Weights of a small self-supervised audio encoder (BEST-RQ).
Model: 1.66M parameters, log mel input, arch tdnn, norm batchnorm, activation elu, depths [10], widths [256].
Training: soap at rate 0.0024, 15700 steps.
Data: trained on synthesized solo parts of chorales (CocoChorales), 39062 training examples, 102.9 epochs.
Rows from block 4, named by matrix and row number. Each number is 200 + 20 x the weight over its row's rms, rounded and kept within 0 to 999. All counts start at 0. After the name is the row's rms in percent of the matrix's.
# conv: width-3 conv, dilation 3 (model.blocks.4.conv.weight, 256x256x3), inputs 203-231, a 3 kernel for each
conv.27,103,200,230,180,210,218,221,188,168,175,176,212,179,172,206,210,218,200,190,200,186,194,187,190,196,226,201,182,197,230,209,191,204,175,185,177,219,205,219,185,256,204,165,207,172,218,235,213,206,180,199,209,145,158,192,228,196,204,211,176,180,198,178,181,191,200,228,203,203,187,227,222,202,166,205,223,182,237,183,216,250,192,131,201,201,205,199,192
conv.28,106,252,182,173,185,208,196,237,206,214,200,194,212,179,208,175,204,217,207,195,192,173,203,196,178,214,203,202,195,179,234,209,205,234,186,213,178,201,218,172,230,200,268,198,170,175,192,197,189,202,199,163,225,183,239,185,198,205,216,220,193,179,205,193,186,209,196,205,201,196,209,202,188,250,202,215,182,209,206,190,202,167,199,188,184,219,188,180
conv.29,106,219,230,204,220,220,191,195,172,224,192,209,181,178,182,189,193,207,193,213,224,167,197,220,216,208,219,200,195,201,198,199,183,195,212,241,203,198,219,189,190,219,174,186,178,215,251,206,199,212,193,213,158,141,199,246,210,188,208,200,176,185,247,201,242,215,180,215,198,200,188,220,211,229,177,184,213,210,189,172,175,179,217,172,211,192,195,182
conv.30,094,237,180,205,212,207,230,191,207,161,208,237,177,238,197,222,175,218,209,206,212,199,202,203,182,211,210,216,203,205,203,204,196,189,199,183,226,200,193,222,196,170,169,212,191,204,263,218,243,214,218,194,209,208,200,182,212,174,208,208,206,189,171,208,223,187,209,200,206,203,187,200,194,218,209,197,165,188,194,253,192,210,247,207,168,165,198,173
conv.31,088,189,214,207,212,243,214,233,188,180,229,237,195,228,248,222,189,199,141,238,219,220,198,200,219,212,208,196,159,226,211,192,196,167,185,192,209,217,190,183,218,197,189,191,194,230,213,207,195,241,214,208,198,210,178,206,226,200,177,198,178,200,209,197,200,226,218,194,201,214,242,169,196,196,194,219,218,220,193,186,179,191,197,215,199,192,209,225
conv.32,097,233,182,197,228,204,206,196,208,233,172,210,178,245,209,183,260,187,219,207,206,207,190,212,201,220,201,231,248,194,189,208,189,208,203,188,157,219,183,188,222,198,198,210,204,222,184,193,239,163,184,210,217,178,181,210,196,191,199,214,218,228,194,189,196,204,218,231,212,183,218,200,170,205,190,174,189,189,191,198,237,205,220,192,216,154,186,187
conv.33,097,220,199,202,190,219,185,178,221,237,206,183,225,206,229,220,189,170,178,219,216,218,209,183,147,195,193,194,192,201,201,167,210,220,219,214,181,238,205,163,195,208,194,190,206,260,202,179,205,217,189,181,207,205,219,201,203,189,219,203,194,193,196,231,181,192,157,186,195,193,215,206,167,184,168,200,183,188,208,203,195,220,217,203,170,205,191,206
conv.34,103,212,190,220,200,173,196,206,215,198,230,190,208,182,182,209,205,208,210,183,195,215,227,211,199,231,220,189,184,200,191,177,188,173,214,171,186,191,210,187,210,189,181,216,186,198,191,193,199,207,189,195,171,225,220,221,213,173,177,203,206,181,213,210,201,149,157,229,222,209,206,200,189,164,193,220,199,206,226,174,193,220,180,149,202,158,215,230
conv.35,095,205,186,179,186,216,190,172,208,226,208,225,217,209,196,212,223,235,178,218,211,198,215,203,199,161,211,198,207,197,213,193,198,212,193,190,215,220,221,185,198,185,189,201,213,207,183,207,162,180,174,206,203,191,180,234,204,230,195,182,210,229,209,206,165,197,212,190,178,192,215,161,174,195,234,207,189,213,186,217,200,210,181,195,208,259,180,207
conv.36,099,212,225,248,210,189,176,173,169,177,198,171,201,185,214,213,195,192,173,206,232,252,251,201,190,206,188,165,263,225,220,216,203,241,211,213,205,153,205,245,228,157,195,196,219,215,175,211,209,205,191,218,182,187,198,213,219,176,222,174,184,211,214,188,193,199,222,195,185,189,192,203,220,185,199,190,191,204,186,177,196,194,166,241,195,233,211,195
conv.37,107,186,219,174,161,215,224,189,177,187,200,206,228,201,186,221,148,205,149,168,178,199,218,186,186,222,181,190,184,194,214,167,205,212,198,200,198,194,187,183,194,163,224,200,204,231,200,182,182,236,208,179,225,215,184,200,226,201,208,187,245,224,197,211,197,165,185,209,185,179,228,200,161,177,215,208,221,190,218,179,196,191,169,194,198,176,213,224
conv.38,087,172,203,188,227,188,174,177,185,193,205,208,182,200,211,195,197,149,168,178,184,201,199,196,193,158,176,194,173,205,205,207,181,161,190,201,192,196,208,178,159,204,226,183,214,176,161,204,212,183,212,194,220,196,199,180,220,176,205,174,216,191,196,192,187,208,202,216,200,231,226,216,209,195,219,200,157,139,159,159,200,220,180,205,217,208,198,181
conv.39,099,204,225,217,191,199,188,168,168,241,228,200,202,204,195,219,217,198,211,217,210,223,170,196,213,223,172,185,266,214,223,211,208,208,202,202,193,175,202,185,185,166,195,194,215,172,188,207,218,186,219,192,234,199,183,213,159,226,201,222,192,177,231,195,191,199,177,227,200,188,182,203,184,196,185,201,154,187,228,206,186,186,210,199,213,193,197,188
conv.40,102,215,198,176,180,201,166,220,172,191,199,198,198,186,202,196,192,229,222,219,185,206,172,191,204,216,191,197,173,206,201,269,217,181,211,202,208,228,193,211,233,202,210,179,144,183,202,218,205,168,201,202,182,207,219,197,198,182,163,223,220,202,209,188,169,176,212,247,210,190,159,175,201,211,182,180,170,193,202,189,207,208,230,206,196,193,176,195
conv.41,096,204,231,211,204,208,175,209,257,196,160,211,262,196,172,158,205,220,192,196,203,213,198,242,164,214,176,214,216,220,213,189,215,190,211,209,185,188,166,212,206,220,171,232,209,211,159,218,180,227,142,202,218,212,216,142,173,242,186,189,197,193,201,199,187,182,190,224,202,162,207,216,195,202,187,195,197,212,215,225,212,232,189,217,171,203,209,203
conv.42,106,221,225,193,199,204,180,161,211,188,212,212,230,215,194,171,213,206,192,197,214,220,226,170,196,238,184,182,164,202,204,213,210,199,181,209,191,191,208,234,180,171,225,182,172,231,190,237,174,219,174,177,211,200,207,188,184,216,186,197,220,185,198,178,209,196,195,212,209,212,219,166,198,230,164,182,204,184,202,187,199,225,231,217,199,209,224,160
conv.43,089,204,217,181,212,208,217,223,201,223,186,199,205,186,206,187,204,206,224,193,208,206,175,174,222,176,197,178,218,216,221,184,196,226,190,204,219,211,172,185,218,204,208,187,207,182,215,217,203,221,166,198,193,171,185,230,209,201,206,192,190,207,171,214,211,194,212,205,188,198,198,150,188,210,185,163,194,188,235,176,182,201,216,225,218,174,207,165
conv.44,095,141,203,198,218,217,201,202,208,215,196,178,222,218,191,178,210,196,227,211,210,186,187,196,228,195,199,201,166,212,174,188,167,212,209,188,154,180,212,203,222,200,237,186,188,184,183,195,207,194,205,217,173,205,215,174,212,192,220,217,205,183,209,195,181,215,195,192,199,195,189,188,199,194,196,171,203,195,224,206,233,216,157,188,208,179,202,190
conv.45,097,212,205,191,198,210,177,215,188,190,211,190,220,203,182,196,213,169,188,191,190,188,204,199,194,229,180,209,205,217,181,174,216,206,220,200,211,190,184,171,200,191,181,185,195,202,204,212,196,194,218,182,202,208,219,246,202,209,216,215,175,230,225,208,169,197,188,196,194,212,175,168,245,240,185,187,189,195,206,205,215,218,171,213,195,220,221,215
conv.46,098,195,221,197,241,189,199,226,230,205,159,201,202,208,213,210,211,215,198,194,179,196,213,225,200,151,205,202,221,188,183,211,224,224,198,227,206,185,191,234,246,188,163,197,202,208,190,199,216,222,199,202,212,209,292,220,171,211,203,156,216,211,239,221,182,224,213,204,184,220,207,197,210,210,208,179,201,207,194,222,193,205,205,192,226,205,192,209
conv.47,094,223,209,176,169,207,203,192,185,197,189,205,187,179,193,189,188,225,169,215,207,185,223,189,176,186,203,233,188,205,200,201,198,186,211,205,215,182,189,225,176,180,218,196,206,144,184,241,199,172,178,223,183,183,215,172,186,238,193,170,192,257,200,177,182,209,217,221,211,211,224,171,199,201,193,190,205,182,221,190,185,221,154,195,216,162,219,195
conv.48,111,200,213,165,159,206,197,197,207,181,216,207,193,209,187,203,211,195,176,190,206,196,220,217,202,203,208,171,164,230,187,191,207,166,177,189,184,212,187,228,122,183,219,198,228,204,190,220,203,205,206,188,183,210,196,187,202,183,209,207,209,192,201,222,180,216,204,201,187,209,198,221,213,184,170,203,165,230,222,170,181,217,210,174,178,204,194,216
conv.49,111,218,234,201,200,216,217,181,196,207,218,175,174,232,191,214,192,201,223,212,183,159,188,188,213,181,162,188,224,216,164,220,199,175,217,201,188,184,214,220,181,180,221,215,155,191,192,180,177,178,203,167,230,173,216,221,223,156,196,229,175,219,227,205,240,185,214,193,217,195,230,192,200,225,187,206,199,188,193,215,183,163,171,205,216,218,168,188
conv.50,100,196,208,187,189,220,243,180,196,199,179,181,231,190,189,213,193,181,190,169,203,195,208,182,183,195,196,176,207,188,175,206,186,209,164,158,209,215,185,184,240,181,170,213,204,212,198,213,200,201,206,189,181,156,194,171,212,221,203,175,183,221,194,189,196,161,230,203,206,198,200,211,177,207,184,212,205,223,205,212,178,200,195,203,199,169,182,174
conv.51,102,203,203,179,198,159,171,213,193,198,190,188,196,236,202,208,151,199,196,181,188,213,217,171,176,232,203,197,189,200,227,225,175,176,172,206,215,211,216,191,213,224,178,218,174,215,202,191,186,203,218,191,186,206,183,218,185,216,166,222,200,207,208,200,222,208,215,175,180,204,170,223,189,203,176,193,178,189,191,195,181,202,181,229,177,201,209,157
conv.52,093,206,215,195,197,227,196,183,202,195,203,203,188,276,183,252,184,227,204,202,214,163,189,181,202,226,185,205,221,204,206,187,170,173,210,204,196,197,196,222,203,186,194,189,190,210,210,193,218,173,192,180,208,222,225,231,209,184,173,189,222,189,204,194,239,202,186,175,210,182,154,207,200,221,227,204,180,199,208,163,199,194,228,203,206,183,218,220
conv.53,095,188,233,197,248,213,225,225,216,204,264,221,211,163,201,214,172,219,248,245,201,173,192,196,218,216,192,198,190,212,220,192,191,196,180,209,196,202,192,232,174,228,222,188,166,213,166,176,204,199,205,227,211,175,224,155,156,182,210,178,207,165,186,169,182,229,228,214,198,202,198,166,180,178,168,172,193,199,216,231,184,214,188,196,226,201,226,202
conv.54,103,235,217,170,198,169,216,218,212,222,212,192,171,216,194,202,227,179,184,206,202,165,208,180,223,209,174,222,197,219,202,219,201,186,179,205,207,224,174,222,189,211,211,223,196,233,196,186,196,202,173,226,202,198,209,193,194,215,243,197,197,191,199,217,177,194,234,222,189,178,184,206,183,217,218,215,193,180,178,205,200,175,166,222,176,172,198,194
conv.55,105,182,202,168,175,248,193,193,226,227,192,244,222,226,211,193,190,210,237,191,169,148,185,188,200,205,207,206,192,233,250,210,184,213,197,200,214,162,195,195,182,187,159,187,207,186,220,209,165,201,193,174,189,191,241,182,226,154,211,195,197,193,226,222,207,204,197,206,221,237,204,177,235,209,215,206,200,203,177,209,211,215,167,208,180,194,158,186
conv.56,106,177,210,185,174,201,186,166,207,191,156,200,175,192,174,243,176,202,238,172,222,246,225,193,172,177,219,168,213,210,209,166,206,215,207,188,195,222,223,165,227,219,188,202,197,216,198,201,214,221,190,179,192,196,192,210,230,238,213,181,154,196,203,180,170,180,214,232,211,213,199,216,168,217,204,220,196,203,203,222,211,191,171,204,199,196,178,171
conv.57,106,200,205,183,207,204,202,202,202,212,193,207,232,183,208,202,190,213,196,163,188,203,221,194,168,196,188,176,220,211,193,187,192,209,186,231,208,176,174,185,216,179,199,199,223,256,186,179,177,195,177,197,193,187,204,189,202,192,239,191,167,222,217,220,170,204,213,222,200,195,219,209,204,178,204,197,185,194,210,173,228,206,187,217,205,182,226,224
conv.58,097,193,212,221,182,231,169,212,225,175,186,193,147,247,227,186,212,221,197,176,166,199,183,190,225,216,192,218,198,221,181,211,206,169,204,175,196,208,236,187,181,166,223,219,194,165,206,222,208,210,216,181,214,194,165,176,198,190,186,208,216,214,206,221,168,208,171,206,218,198,199,203,215,222,199,202,191,223,240,218,217,184,189,174,186,208,214,146
conv.59,103,181,219,181,185,208,180,160,196,174,192,197,211,195,194,207,213,199,180,217,195,196,195,177,206,211,203,213,212,205,215,198,205,190,190,243,183,209,203,218,212,214,187,200,192,209,183,192,208,198,205,223,194,202,177,188,176,133,232,179,195,212,212,202,182,227,194,196,204,220,221,240,190,207,214,222,226,190,208,179,199,200,234,200,201,205,158,200
conv.60,108,188,243,155,180,223,190,210,218,235,209,207,231,184,195,201,216,172,202,180,184,202,184,223,207,235,183,205,180,208,211,187,243,207,190,227,204,212,175,162,222,176,190,180,216,179,200,165,185,164,215,214,167,224,196,160,189,184,242,213,180,189,208,190,150,236,232,210,203,189,213,211,189,175,211,210,213,197,200,211,199,229,224,179,197,205,192,206
conv.61,091,201,197,176,217,201,203,205,203,177,183,203,163,181,206,228,233,199,194,220,183,202,173,192,182,180,212,207,169,208,181,198,223,209,196,172,215,235,234,185,201,187,211,224,177,199,173,191,200,197,203,226,169,164,166,263,182,235,207,193,195,200,201,192,217,198,175,231,194,218,220,179,185,206,189,198,172,202,200,185,205,210,180,186,189,214,194,229
conv.62,084,224,206,259,199,205,217,166,196,203,212,188,202,248,201,195,209,202,193,207,197,197,185,180,179,178,167,199,213,193,220,213,201,225,191,189,187,172,203,195,208,200,195,204,215,174,191,220,210,224,230,237,219,212,208,256,214,218,194,176,191,192,178,223,177,191,195,183,220,218,215,207,206,241,200,175,152,191,191,227,242,223,212,191,190,219,164,211
conv.63,090,191,203,184,178,245,200,209,179,184,225,201,201,199,194,251,161,197,189,188,218,227,170,235,223,189,211,240,196,178,192,199,179,166,185,203,196,181,174,157,223,208,216,203,203,182,196,212,205,193,233,216,197,191,199,197,191,168,234,215,192,216,210,220,194,244,204,179,155,153,206,208,196,202,180,218,195,209,185,201,185,237,157,222,224,223,180,176
conv.64,090,222,218,197,190,188,218,199,192,195,243,204,232,161,191,184,195,199,209,212,195,222,223,207,223,197,176,216,216,173,208,194,181,226,176,192,224,184,191,207,222,187,192,188,185,217,180,200,160,230,201,153,198,197,210,222,204,189,195,196,201,190,215,229,220,183,205,227,211,199,189,228,254,237,193,180,178,207,160,176,205,204,185,189,230,181,187,179
conv.65,089,208,185,202,208,206,184,213,217,205,189,206,218,166,186,216,185,196,187,196,185,196,206,194,235,235,170,207,225,200,150,163,190,190,215,192,174,184,146,199,184,179,201,182,183,233,232,222,216,212,212,184,178,212,191,195,165,203,210,212,215,220,197,188,193,206,193,197,199,201,213,181,161,163,187,200,211,196,213,219,198,188,223,220,179,232,191,263
conv.66,103,214,228,172,195,184,191,213,216,190,196,186,146,209,186,194,222,191,171,182,200,228,209,227,202,212,225,208,187,230,210,226,228,205,218,189,177,224,196,162,180,191,206,196,184,195,217,204,226,167,183,164,194,228,206,249,207,169,148,177,204,196,193,198,183,192,208,190,196,223,208,177,235,201,201,193,176,204,197,202,199,206,209,221,193,213,246,213
conv.67,098,219,173,209,238,197,236,200,183,214,201,179,169,202,185,217,196,217,256,179,183,171,183,202,190,225,193,218,187,199,237,215,195,163,213,194,208,211,231,198,210,206,206,194,174,197,196,194,187,195,199,212,156,231,213,196,169,202,204,174,186,229,203,198,200,184,174,241,176,194,197,178,192,189,192,197,194,172,208,206,211,175,175,198,188,183,167,197
conv.68,110,230,198,186,202,209,178,192,238,189,187,183,186,187,206,187,236,193,208,199,191,182,231,206,198,219,204,194,208,232,199,219,216,185,244,210,176,199,199,228,174,189,196,192,180,196,198,176,196,195,190,229,225,180,188,223,273,174,190,218,180,168,216,214,187,223,206,202,198,188,200,194,202,238,227,221,181,196,193,174,217,217,194,210,197,163,198,194
conv.69,111,203,216,194,187,218,215,219,196,202,175,207,164,214,192,221,199,190,240,189,184,213,182,169,211,244,224,190,212,215,189,208,211,171,216,231,180,236,209,160,199,212,205,197,184,230,224,226,210,210,198,212,203,204,192,217,179,208,178,222,232,196,218,212,176,185,223,171,213,232,180,197,194,230,191,194,195,165,218,215,199,245,208,170,200,214,180,201
conv.70,112,208,222,186,198,207,190,176,194,228,166,169,181,194,184,207,184,199,234,182,181,225,208,190,202,174,192,200,199,222,195,190,167,193,182,198,183,196,205,211,213,177,206,181,170,205,193,196,185,210,193,196,213,210,190,203,182,204,191,183,173,168,232,214,224,232,187,226,218,214,178,169,204,195,200,185,189,184,193,233,191,205,174,197,209,188,206,203
conv.71,101,189,198,229,202,200,198,181,216,179,191,205,219,201,221,174,190,178,158,205,198,225,205,214,200,213,191,223,224,189,229,207,154,216,175,202,172,211,208,173,205,196,208,223,180,179,196,197,207,187,206,202,191,224,198,168,190,204,203,169,168,203,173,220,178,177,241,197,182,205,212,196,207,234,214,206,219,204,207,223,215,193,181,150,183,211,241,184
conv.72,108,207,223,201,209,226,200,193,234,218,216,170,174,228,175,218,163,207,198,221,204,193,202,205,189,184,254,149,234,190,207,168,207,205,202,178,219,209,193,200,213,232,155,214,206,183,185,206,229,187,224,204,214,187,203,198,221,183,189,222,164,231,197,217,209,194,202,218,158,195,198,211,244,221,217,209,198,183,184,208,183,223,181,161,207,200,221,183
conv.73,094,232,197,170,199,205,227,160,199,193,195,200,235,198,220,185,217,184,185,207,196,208,217,194,204,204,215,195,218,228,227,191,181,186,192,205,184,178,172,175,217,184,175,187,198,165,204,219,230,217,230,194,198,230,231,181,237,203,224,197,209,210,164,203,178,181,207,182,198,219,191,184,225,189,147,193,234,201,218,207,197,202,214,246,230,210,162,219
conv.74,122,160,177,236,217,227,201,188,173,215,183,155,180,213,208,209,198,199,183,185,185,213,208,188,180,222,193,207,234,204,186,181,161,211,169,142,188,191,164,212,183,213,233,206,200,222,205,176,191,217,195,187,200,197,205,230,213,188,184,181,199,199,196,233,200,192,233,185,168,226,197,196,225,168,174,198,222,195,212,229,228,187,212,181,218,189,180,183
conv.75,098,191,160,178,177,213,178,199,182,213,205,179,233,206,225,220,204,194,241,232,183,206,191,191,208,197,245,210,226,215,213,196,190,195,203,220,204,215,213,176,261,202,219,207,210,201,194,189,181,187,188,183,193,199,187,216,227,178,206,218,199,201,235,223,220,203,161,203,176,197,210,188,177,181,207,203,159,194,202,213,198,185,181,198,221,199,209,267
conv.76,093,200,182,208,186,183,197,214,218,192,207,211,189,204,209,205,197,219,164,209,222,203,191,204,240,184,181,220,231,183,173,184,237,230,174,210,200,208,207,179,198,169,212,207,200,213,183,202,200,206,222,168,214,189,215,157,181,187,205,169,173,185,185,185,182,188,186,228,187,217,210,203,219,193,180,188,183,186,174,165,204,185,185,194,196,218,211,224
conv.77,094,217,240,201,215,194,219,221,196,219,204,199,199,190,183,232,209,169,199,199,187,186,172,213,199,159,218,223,198,179,221,217,199,222,183,194,205,188,192,221,169,203,205,204,208,189,221,179,199,200,216,207,232,232,215,206,215,206,188,198,185,146,177,188,198,237,183,233,216,223,199,193,170,219,212,213,209,188,235,209,180,168,210,208,231,190,197,221
conv.78,091,209,185,169,213,207,199,208,209,174,212,194,191,232,179,229,239,203,173,188,201,203,184,206,186,202,193,190,189,180,221,205,184,181,208,220,227,199,204,219,237,181,196,177,193,193,195,233,210,208,172,227,202,191,204,211,205,164,203,176,199,180,196,234,175,206,167,213,210,184,192,200,166,190,221,210,194,210,179,200,215,213,206,221,178,176,192,201
conv.79,106,208,217,186,179,182,228,234,195,211,182,195,210,189,203,188,229,188,223,204,172,177,197,181,203,203,208,185,204,208,176,196,218,191,233,254,174,207,229,192,185,218,213,201,211,202,205,184,185,193,175,210,216,214,184,174,219,225,180,198,187,202,219,175,221,192,202,213,205,211,186,210,155,187,208,170,191,199,196,213,225,184,223,202,152,213,197,186
conv.80,090,190,244,218,213,189,204,203,198,201,203,228,163,175,218,189,244,193,193,210,191,214,170,187,195,165,197,160,155,189,179,165,199,159,180,184,189,204,183,192,164,204,193,186,208,205,221,228,185,205,236,216,200,204,183,215,179,144,198,186,201,206,221,223,217,239,211,194,197,179,184,182,222,188,179,172,235,222,204,204,219,194,190,204,198,197,191,184
conv.81,111,180,207,193,181,188,220,176,225,208,234,187,181,212,226,198,203,217,177,162,221,196,183,216,205,217,178,181,138,219,194,198,211,183,172,196,181,217,154,178,210,185,209,204,206,202,194,197,208,188,220,199,166,159,178,240,181,179,189,214,209,210,189,218,199,217,219,195,204,206,198,225,258,203,179,208,214,201,213,191,209,178,211,174,168,213,192,173
conv.82,103,198,175,203,212,194,200,189,203,205,195,186,188,183,216,187,165,215,208,179,151,184,191,230,196,203,197,251,174,218,193,185,219,222,190,222,187,163,188,198,218,180,213,214,206,224,211,194,187,167,221,195,222,185,197,190,203,206,206,242,175,205,191,190,190,186,202,152,233,217,211,183,222,167,213,171,184,177,208,196,204,170,181,168,207,193,234,198
conv.83,092,212,189,222,198,184,228,226,187,212,187,225,184,208,214,156,187,205,185,205,186,185,189,174,206,199,194,206,209,141,195,227,192,223,213,177,195,233,209,203,195,198,180,176,179,207,178,180,203,219,175,206,183,196,201,248,212,201,210,192,200,201,231,221,224,206,213,188,178,214,211,177,227,201,207,208,188,178,209,193,204,224,224,239,186,194,181,196
conv.84,105,178,175,207,203,173,195,219,212,238,224,192,188,191,198,234,164,188,218,185,212,196,196,178,206,217,185,208,188,197,185,234,221,191,188,203,215,229,181,159,209,190,174,183,195,199,195,236,189,222,192,169,191,196,185,215,197,172,199,180,192,177,188,178,197,190,214,205,179,199,182,184,201,223,239,183,213,200,201,206,215,217,212,201,168,175,224,205
conv.85,090,199,170,203,185,217,228,229,201,219,213,188,236,197,183,207,188,214,217,220,185,190,161,228,214,246,236,174,191,194,203,236,192,198,201,211,214,179,221,161,189,209,206,196,160,202,195,209,226,225,177,177,216,199,209,197,212,189,200,187,179,205,183,205,225,217,206,170,195,215,223,193,240,177,193,183,183,185,208,215,182,190,179,232,177,203,207,175
conv.86,095,210,186,208,216,179,181,197,176,169,198,203,192,190,221,199,161,178,207,167,186,200,161,180,208,197,205,164,218,174,238,196,230,200,209,179,192,218,197,194,177,249,219,189,182,199,202,209,203,194,182,221,191,172,225,245,179,258,152,198,228,216,197,188,204,218,209,187,210,198,221,182,202,224,238,205,223,201,190,219,224,233,180,203,268,223,174,183
conv.87,091,206,217,196,209,200,228,165,157,168,210,196,194,219,208,205,193,209,168,208,185,225,221,213,211,162,205,162,169,181,185,217,221,213,190,194,202,271,205,205,195,191,188,204,180,211,189,216,199,189,193,207,211,208,204,234,184,220,167,211,203,202,215,201,224,208,235,213,211,190,195,209,253,188,191,181,177,216,195,215,222,219,175,206,211,164,196,210
conv.88,090,214,217,202,211,201,186,193,205,187,166,218,191,209,206,215,173,196,196,176,184,243,183,198,242,209,201,180,141,204,194,207,209,187,203,210,205,185,216,181,209,225,178,228,189,221,225,229,201,219,217,252,181,201,198,192,232,198,173,214,197,230,235,187,200,162,218,219,201,202,199,204,208,238,210,193,179,174,192,194,192,216,217,213,211,208,197,175
conv.89,094,186,205,173,185,175,201,189,172,181,231,190,229,201,222,210,228,227,206,201,217,187,217,179,204,160,194,194,195,201,211,192,200,182,202,202,216,212,213,213,192,201,201,210,197,216,223,170,193,161,210,222,192,194,228,211,226,173,167,167,186,163,224,202,190,231,219,187,214,194,197,163,166,196,231,194,177,200,191,219,240,200,185,197,202,198,185,200
conv.90,094,214,199,223,218,167,171,207,217,205,237,196,187,192,186,201,163,220,200,211,230,200,202,204,214,197,184,232,223,209,222,208,196,189,223,195,202,204,183,201,208,217,192,174,214,192,168,202,219,201,192,179,207,187,229,230,184,159,209,195,215,195,196,236,189,207,194,195,211,203,217,225,216,192,188,228,230,190,195,196,220,242,210,226,177,182,232,211
conv.91,093,206,168,202,202,212,188,165,225,176,206,202,214,231,174,173,183,163,164,192,195,228,185,217,217,199,192,215,213,220,199,211,193,189,186,184,157,206,156,190,213,195,197,184,188,183,207,200,212,234,187,229,203,216,188,190,191,233,231,212,184,191,214,202,167,234,184,202,207,226,228,211,200,189,178,180,197,175,198,205,240,186,227,228,204,176,207,207
conv.92,108,208,180,224,212,188,196,204,206,170,234,190,247,186,206,233,203,193,181,192,187,225,197,189,185,214,216,223,200,131,182,159,221,220,208,208,183,193,212,183,226,211,218,187,200,206,227,178,173,190,193,206,218,202,208,209,217,188,187,225,180,206,205,178,172,216,186,207,211,201,220,191,188,220,209,183,209,198,198,202,218,195,184,206,185,221,198,177
conv.93,102,190,216,218,164,192,186,167,231,199,211,186,204,222,175,193,213,177,206,194,241,204,193,179,172,178,185,211,208,227,198,216,204,200,234,205,232,193,210,195,192,215,218,202,251,151,201,129,237,199,176,192,244,160,197,242,216,194,193,231,191,209,212,218,169,235,216,180,182,200,179,207,203,215,195,200,192,219,196,222,196,196,224,201,183,207,210,201
conv.94,106,233,244,186,208,199,224,212,205,197,219,187,219,200,214,256,193,190,202,262,161,193,178,182,208,193,192,200,172,205,199,140,216,234,237,228,211,197,188,200,214,228,209,164,193,185,155,229,228,218,228,168,202,205,192,171,200,204,223,194,216,212,214,189,235,164,167,181,200,202,187,183,215,206,204,207,231,174,183,225,221,169,181,197,207,196,217,191
conv.95,096,222,213,197,222,199,223,198,188,189,196,198,187,231,208,211,178,166,209,214,217,176,223,191,213,156,181,180,241,177,176,172,205,186,181,193,212,190,195,212,217,238,224,197,178,222,195,186,199,195,186,187,179,192,199,239,183,180,202,157,203,214,228,180,209,183,229,175,208,205,204,168,172,180,177,211,191,174,213,186,181,192,223,209,224,189,192,150
conv.96,084,240,206,195,220,217,200,250,199,206,204,203,205,194,179,178,198,178,189,222,252,216,174,199,229,213,172,203,204,193,200,198,199,205,191,172,180,149,166,165,264,217,209,181,179,249,200,204,186,217,189,236,192,190,203,206,207,197,193,217,245,226,234,217,194,189,214,215,195,218,213,150,211,218,206,174,204,203,215,204,218,195,196,184,210,204,180,169
conv.97,104,217,231,185,173,159,201,187,207,193,204,229,235,190,209,184,248,236,187,212,205,216,189,197,215,206,161,193,211,185,241,189,180,180,169,208,178,204,176,172,193,215,208,197,202,167,196,191,211,190,203,208,200,239,197,197,231,205,196,207,215,207,207,199,205,226,196,200,217,189,197,134,171,211,175,204,181,183,187,207,191,222,199,201,190,219,221,151
conv.98,091,224,195,167,185,205,151,212,218,192,259,208,148,170,211,173,198,207,217,210,196,198,234,214,176,172,177,198,182,177,197,164,209,204,191,208,193,212,183,261,189,226,206,180,222,244,199,185,192,171,167,165,194,207,223,267,223,203,209,209,194,211,207,188,207,207,190,190,202,188,221,218,199,225,210,175,153,188,197,199,199,213,178,190,220,213,212,178
conv.99,114,173,223,201,182,184,226,207,226,216,210,206,196,212,182,200,227,202,182,200,187,211,212,187,172,203,234,201,219,190,233,208,197,215,214,197,161,192,201,183,199,180,176,206,227,199,195,173,178,215,187,175,193,207,193,216,201,206,253,209,177,205,186,204,192,196,164,203,187,167,188,198,188,234,207,187,179,180,205,224,219,203,210,204,198,216,179,207
conv.100,107,186,180,203,212,188,225,195,182,223,186,177,192,231,212,189,179,181,213,219,231,185,172,191,242,194,196,207,207,173,208,177,186,221,185,192,199,236,210,156,181,184,221,234,171,152,199,187,182,190,195,207,195,204,192,214,204,181,219,221,205,185,184,201,206,190,204,202,205,220,192,222,187,190,186,210,221,219,172,229,191,191,201,167,210,229,207,173
conv.101,080,212,215,189,236,237,238,223,235,196,195,217,216,203,210,217,174,182,172,179,206,197,160,154,186,183,189,251,171,206,206,182,189,222,187,209,183,207,197,196,199,205,215,187,204,189,170,207,218,186,203,220,194,189,201,195,206,209,190,205,143,225,218,181,212,207,187,205,211,201,140,214,202,180,215,215,192,201,195,228,185,188,219,211,213,202,229,179
conv.102,107,208,222,203,204,184,177,229,228,220,223,202,188,212,196,231,193,226,204,191,214,189,198,242,200,193,204,220,177,176,179,186,208,164,207,206,190,200,206,181,188,174,186,207,215,219,199,200,209,249,215,206,220,201,168,202,170,183,178,176,233,208,191,215,219,197,186,199,196,200,186,193,170,203,202,210,174,237,191,224,224,242,167,196,158,202,187,212
conv.103,111,202,240,174,174,202,187,198,210,195,198,201,181,220,189,213,197,196,244,214,207,196,208,208,178,166,203,180,170,161,214,195,210,219,183,203,192,188,170,199,187,230,224,215,207,214,211,226,237,169,214,195,203,205,196,178,226,180,234,180,188,191,221,226,223,246,172,197,187,214,210,220,211,198,199,196,207,218,145,184,191,210,198,197,241,220,181,201
conv.104,093,244,216,199,196,218,207,201,210,180,202,212,193,186,181,167,238,182,187,217,207,211,216,203,210,194,192,213,184,204,207,209,209,214,198,224,203,232,176,159,202,181,197,202,196,185,161,208,223,189,213,225,209,211,139,180,210,218,185,181,195,187,204,190,208,216,205,221,191,198,174,181,167,199,196,190,210,198,210,204,196,190,205,206,216,211,192,179
conv.105,111,175,216,210,215,211,179,210,187,183,207,197,201,209,193,182,182,179,219,215,193,210,198,196,225,187,210,214,200,216,200,193,174,222,181,194,225,170,144,214,220,194,230,205,200,215,164,220,182,216,193,194,195,184,196,250,153,234,217,226,227,189,187,194,212,193,191,175,228,216,174,201,229,191,218,181,216,182,158,191,199,191,168,229,206,194,201,213